A small image autoencoder, trained from scratch: decoder norm batchnorm, trained on stained colorectal tissue patches (NCT-CRC-HE-100K).
Rows from block 5 of the decoder of a small image autoencoder, named by matrix and row number. Rows with one number belong to one channel. Each number is 128 + 24 x the weight over its row's rms, rounded and kept within 0 to 255. All counts start at 0. Numbers have three digits each. After the name is the row's rms in percent of the matrix's.
Before each channel's rows are labels from the 100 images, of 14976, where the channel reaches its highest value: "top examples" is what is common among them. Only what is clearly more common there than usual is listed. The data: stained colorectal tissue patches (NCT-CRC-HE-100K).
# convs0: first 3x3 conv (decoder.decb.1.1.convs.0.weight, 96x96x3x3, each kernel summed), inputs 0-95
# convs1: second 3x3 conv (decoder.decb.1.1.convs.1.weight, 96x96x3x3, transposed, each kernel summed), outputs 0-95

top examples: tissue: lymphocytes
convs0.89 072:160112120110105100124144146124160061112142118139122136137086126102109118114202118140121109126183143148119104132132130105206108127137145123101139092123139124122118096122104144135123114159144128141125110146124110130151075158109109166133144104101106128158095091187109113127135116119146115102
convs1.89 089:170126116115153142127114091151171139115085128164108167131154105123153157120100090131124134152151131119109119116162112112083127165150107141136140154132131143171122122185129107143119138091168111135143147071139104161119072092110106106139091120145118129150130140155150083111138132111096105115

top examples: tissue: adipose tissue
convs0.0 101:133151096168154129100179122142112150125172118127124107152111050158130134140162139132109131127106108139113106144128119124119154118121160123144131142134108129106085143165132126090134175120143121138168163107072159116122132058130084152122116119105118119130128114112139071108126143115137123093
convs1.0 105:133149148118120160097155153126088117133118148123148142127144156159141128115176129117119131104102156105123128119088132118134132137147097122108126146113113115169166134088096126101098098138134065123125153122158101184139140112156093147094148117149151119140134091091137094157146058086107131134

top examples: tissue: adipose tissue
convs0.19 109:127142118151139119138109138145118140125119100130103126145143157129123128128101116127124156145166126119170103139128135155152125165151097122133117100198163119149087137094110163094117100115092093108151108171140144098118141132117134227124130159134155121162139123091109173100130145127103137134
convs1.19 114:128124157115188102114139112122141156159171127127093188116100136178156112129120154119105119118129146118114146095123136113126139128174074098120148161113138134082127148160123157143108174131125137150118150166096110105140120114124134081113137138089124109093100124088150107119144102152156102114

top examples: tissue: lymphocytes
convs0.17 092:143131150156119111130151106133149125139173136091127130120052074114113161124112145143121127121106125134100187122101129176141130124132119117157122144158164118112066167119123103127094142131132116136118102095122109143138153109124119070116140102129144065131141130172096132143122142136128100101
convs1.17 094:160130174109122128111130113145136109121096109175123127086090144124143115126126150115062111126171146119127112143155137099167116130116144139129133097128092101171149117126127113161156145119130139080084148111103148154174179104129166095117113158120122197140133103119138138133152128119137147112

top examples: tissue: lymphocytes
convs0.51 084:160104124098143095132141068084121167141115131117130155142117144101104133105130117133142154120133143129151120140128127117139136092121099116152109183161148127139100148137125114117146129135161153100090129161152147152110083109127136066072168104132178079130135124108129126142141163174127111149
convs1.51 101:093125152170099158163123137126122099115115082140118162142109145137160148102105106117124070143135105112101149166075122068137158112101124077135107103110148149113129110117131153167128065093121105128135131129131130137121162127130163102134127097126117132172155127144141104136167125130099111138

top examples: tissue: lymphocytes
convs0.88 119:092158116066185157117150161105155124090117128119105131123123102166135098135099116145155143116129128178162130138122143122120124148180097120084110119134115088107112097133118128137105139063108127154138116168126124169140156118127170105109074141111129133153158104128140121147141130139118148135
convs1.88 095:154118099120116117138167167092145124163146104150132093115117138073140070149123158140118125142129112082121154132132144101159147160130141128084186129117166141140128073170146124134144152126128130176098163086111146120131119129120140165100111138104099148121154142122135126084116113143149137108

top examples: tissue: adipose tissue
convs0.2 078:100142137138111111125160105162117107130079130119142131156095083087129186148100118143131119129120097141113091132124122118184119141162123122107131133115098126126094114163167101139176106140071122129122105170120110102140144159122131135156113125131158108119162130155166162132115094147172112092
convs1.2 122:123136106125124126120173115136140136145121134160143159152113128156109075163117128108086157143099123168125194095151140137145124140080177133128133126117144137117118099133127131152117164165143103163146153088079096108174102092112157127103109141134092106108140108127147139097135094109102141135

top examples: tissue: lymphocytes
convs0.67 073:099116116141121090143134089107127136130121147163119142160109088195137105136095123128095141066136111112078120115147141127122098100125108119124133128114162110123138075098151142126103135153142206128106137113146104151176110100108141102117160116094113144157124128138160131124108121094113125121
convs1.67 092:165106120142142105107121089146132095083110108142140129058119142152123172095099162110133102129159169174159110134105111081154151149107130128116128148085105155147127091124119137088119149144105113149110131113094112138123127147117114112103109129114132168168091144124135122100118159145157164144

top examples: tissue: lymphocytes
convs0.33 089:115151075112096100131103103130125155132156130169120090138125121148153124112131087136111129109129116148118177134110132176078114144155126119107138117154100129108144135145158145132097144111160112137142103162120158091188116099118111112128166113116107173108111144136159135112143164068159099116
convs1.33 120:137140139149156170133118118134143110175129122104116192129123184105181099118110098127104119169153138135079099148114143164136134123105109139118087077142117122138172166116123141117103131134177111131089150143119123143136177108102129110088119100144139100150160128120129125143133151137100141112

top examples: tissue: adipose tissue
convs0.29 097:110120117138122223126136112149122118115109124138151132110173128136124156145165121124143134148153049128116141122111124117038113142153124127117132126127114120127152135114130096114101145121110126121136177167134149104119114075109133146130123162123163165108155144134150126132133138079126122145
convs1.29 095:146100142083110133136110165139119167149126087144160137146117117174142123127104146137121111126105158076127116118115150164127121073166152116124134098141117084149104128140161156200130110140116135109156117112118127118131149153105155133146159130078112152128122116107120073110182152132106115132

top examples: tissue: adipose tissue; tissue: normal colon mucosa
convs0.59 108:138138121119107142136124133111149128155119112135133143125081100097126064140139125123084118178164121168137136155111116115107123177128090130105132079106143145062154099145116096136067146130121127114121137107169147127107121103137087143138140096126129110137180101138105101114099134091119142140
convs1.59 119:114126142131169148123117124130180118122142154204074111168160125144135184167136111123123114171111112137128117141104127086147158134172154182132140128142120119142127112165128132136136133121092125149148121156106092104141131125120126122134170128159148126131103152108103164110121123125114088078

top examples: tissue: lymphocytes
convs0.48 112:093082157148116094158143125103131123131118129101170155188158108129098144202112147122116108123092118119102107129116109127146133140142083124097140156106151137132156099130125150156128091146119132153109114094145164148140150120110144168121109150142158090157118145119071124153120115113098121101
convs1.48 095:146122152108120173152146108109137181158125136164155137165146106158139117144108134152132154089125123094126088113109121105083149152120193133145163115151146150180152139183099097116098122160132151117115136103143105123106111127133120141114098075149114108137110139141143118122080122127134148161

top examples: tissue: lymphocytes
convs0.45 095:109133150104144118114131101156159084160143144088150133124171116118161147101132153101144123127105148115130088096118128137116102129115140142136124109102123116155209166169120120104121161137113116099117131110133141081116121086131120121121134143181144121172102142149168172133109074117136104115
convs1.45 078:098095133076109138100121068121134116161116138124110123124122181104150150135147148154115207107148148141113105107113100159110123131131156129124095133144112148137131085136138129140170129126125106171141117144093119115140159189100117109116157145121104137109098129137122070124108098138108111111

top examples: tissue: lymphocytes
convs0.72 085:147151147090119139125143114152123118120158121136142136141095137120125130115107117133096145141140078119039138143144121126126116134154135124153111136122139102144091156118105105124137081092117138129118121107138151106171108107115135105094130137146218152137140129118098159123115140045120117124
convs1.72 098:173106163114161105089098131124124106121128127119059101153133193129132144117096144111094120115146103098155148107128108107121133132151093138110140141109116106159142140121126160111101163137069125097110125154121116118141175114142143127160135130102110129129143106173083105176136115098132137155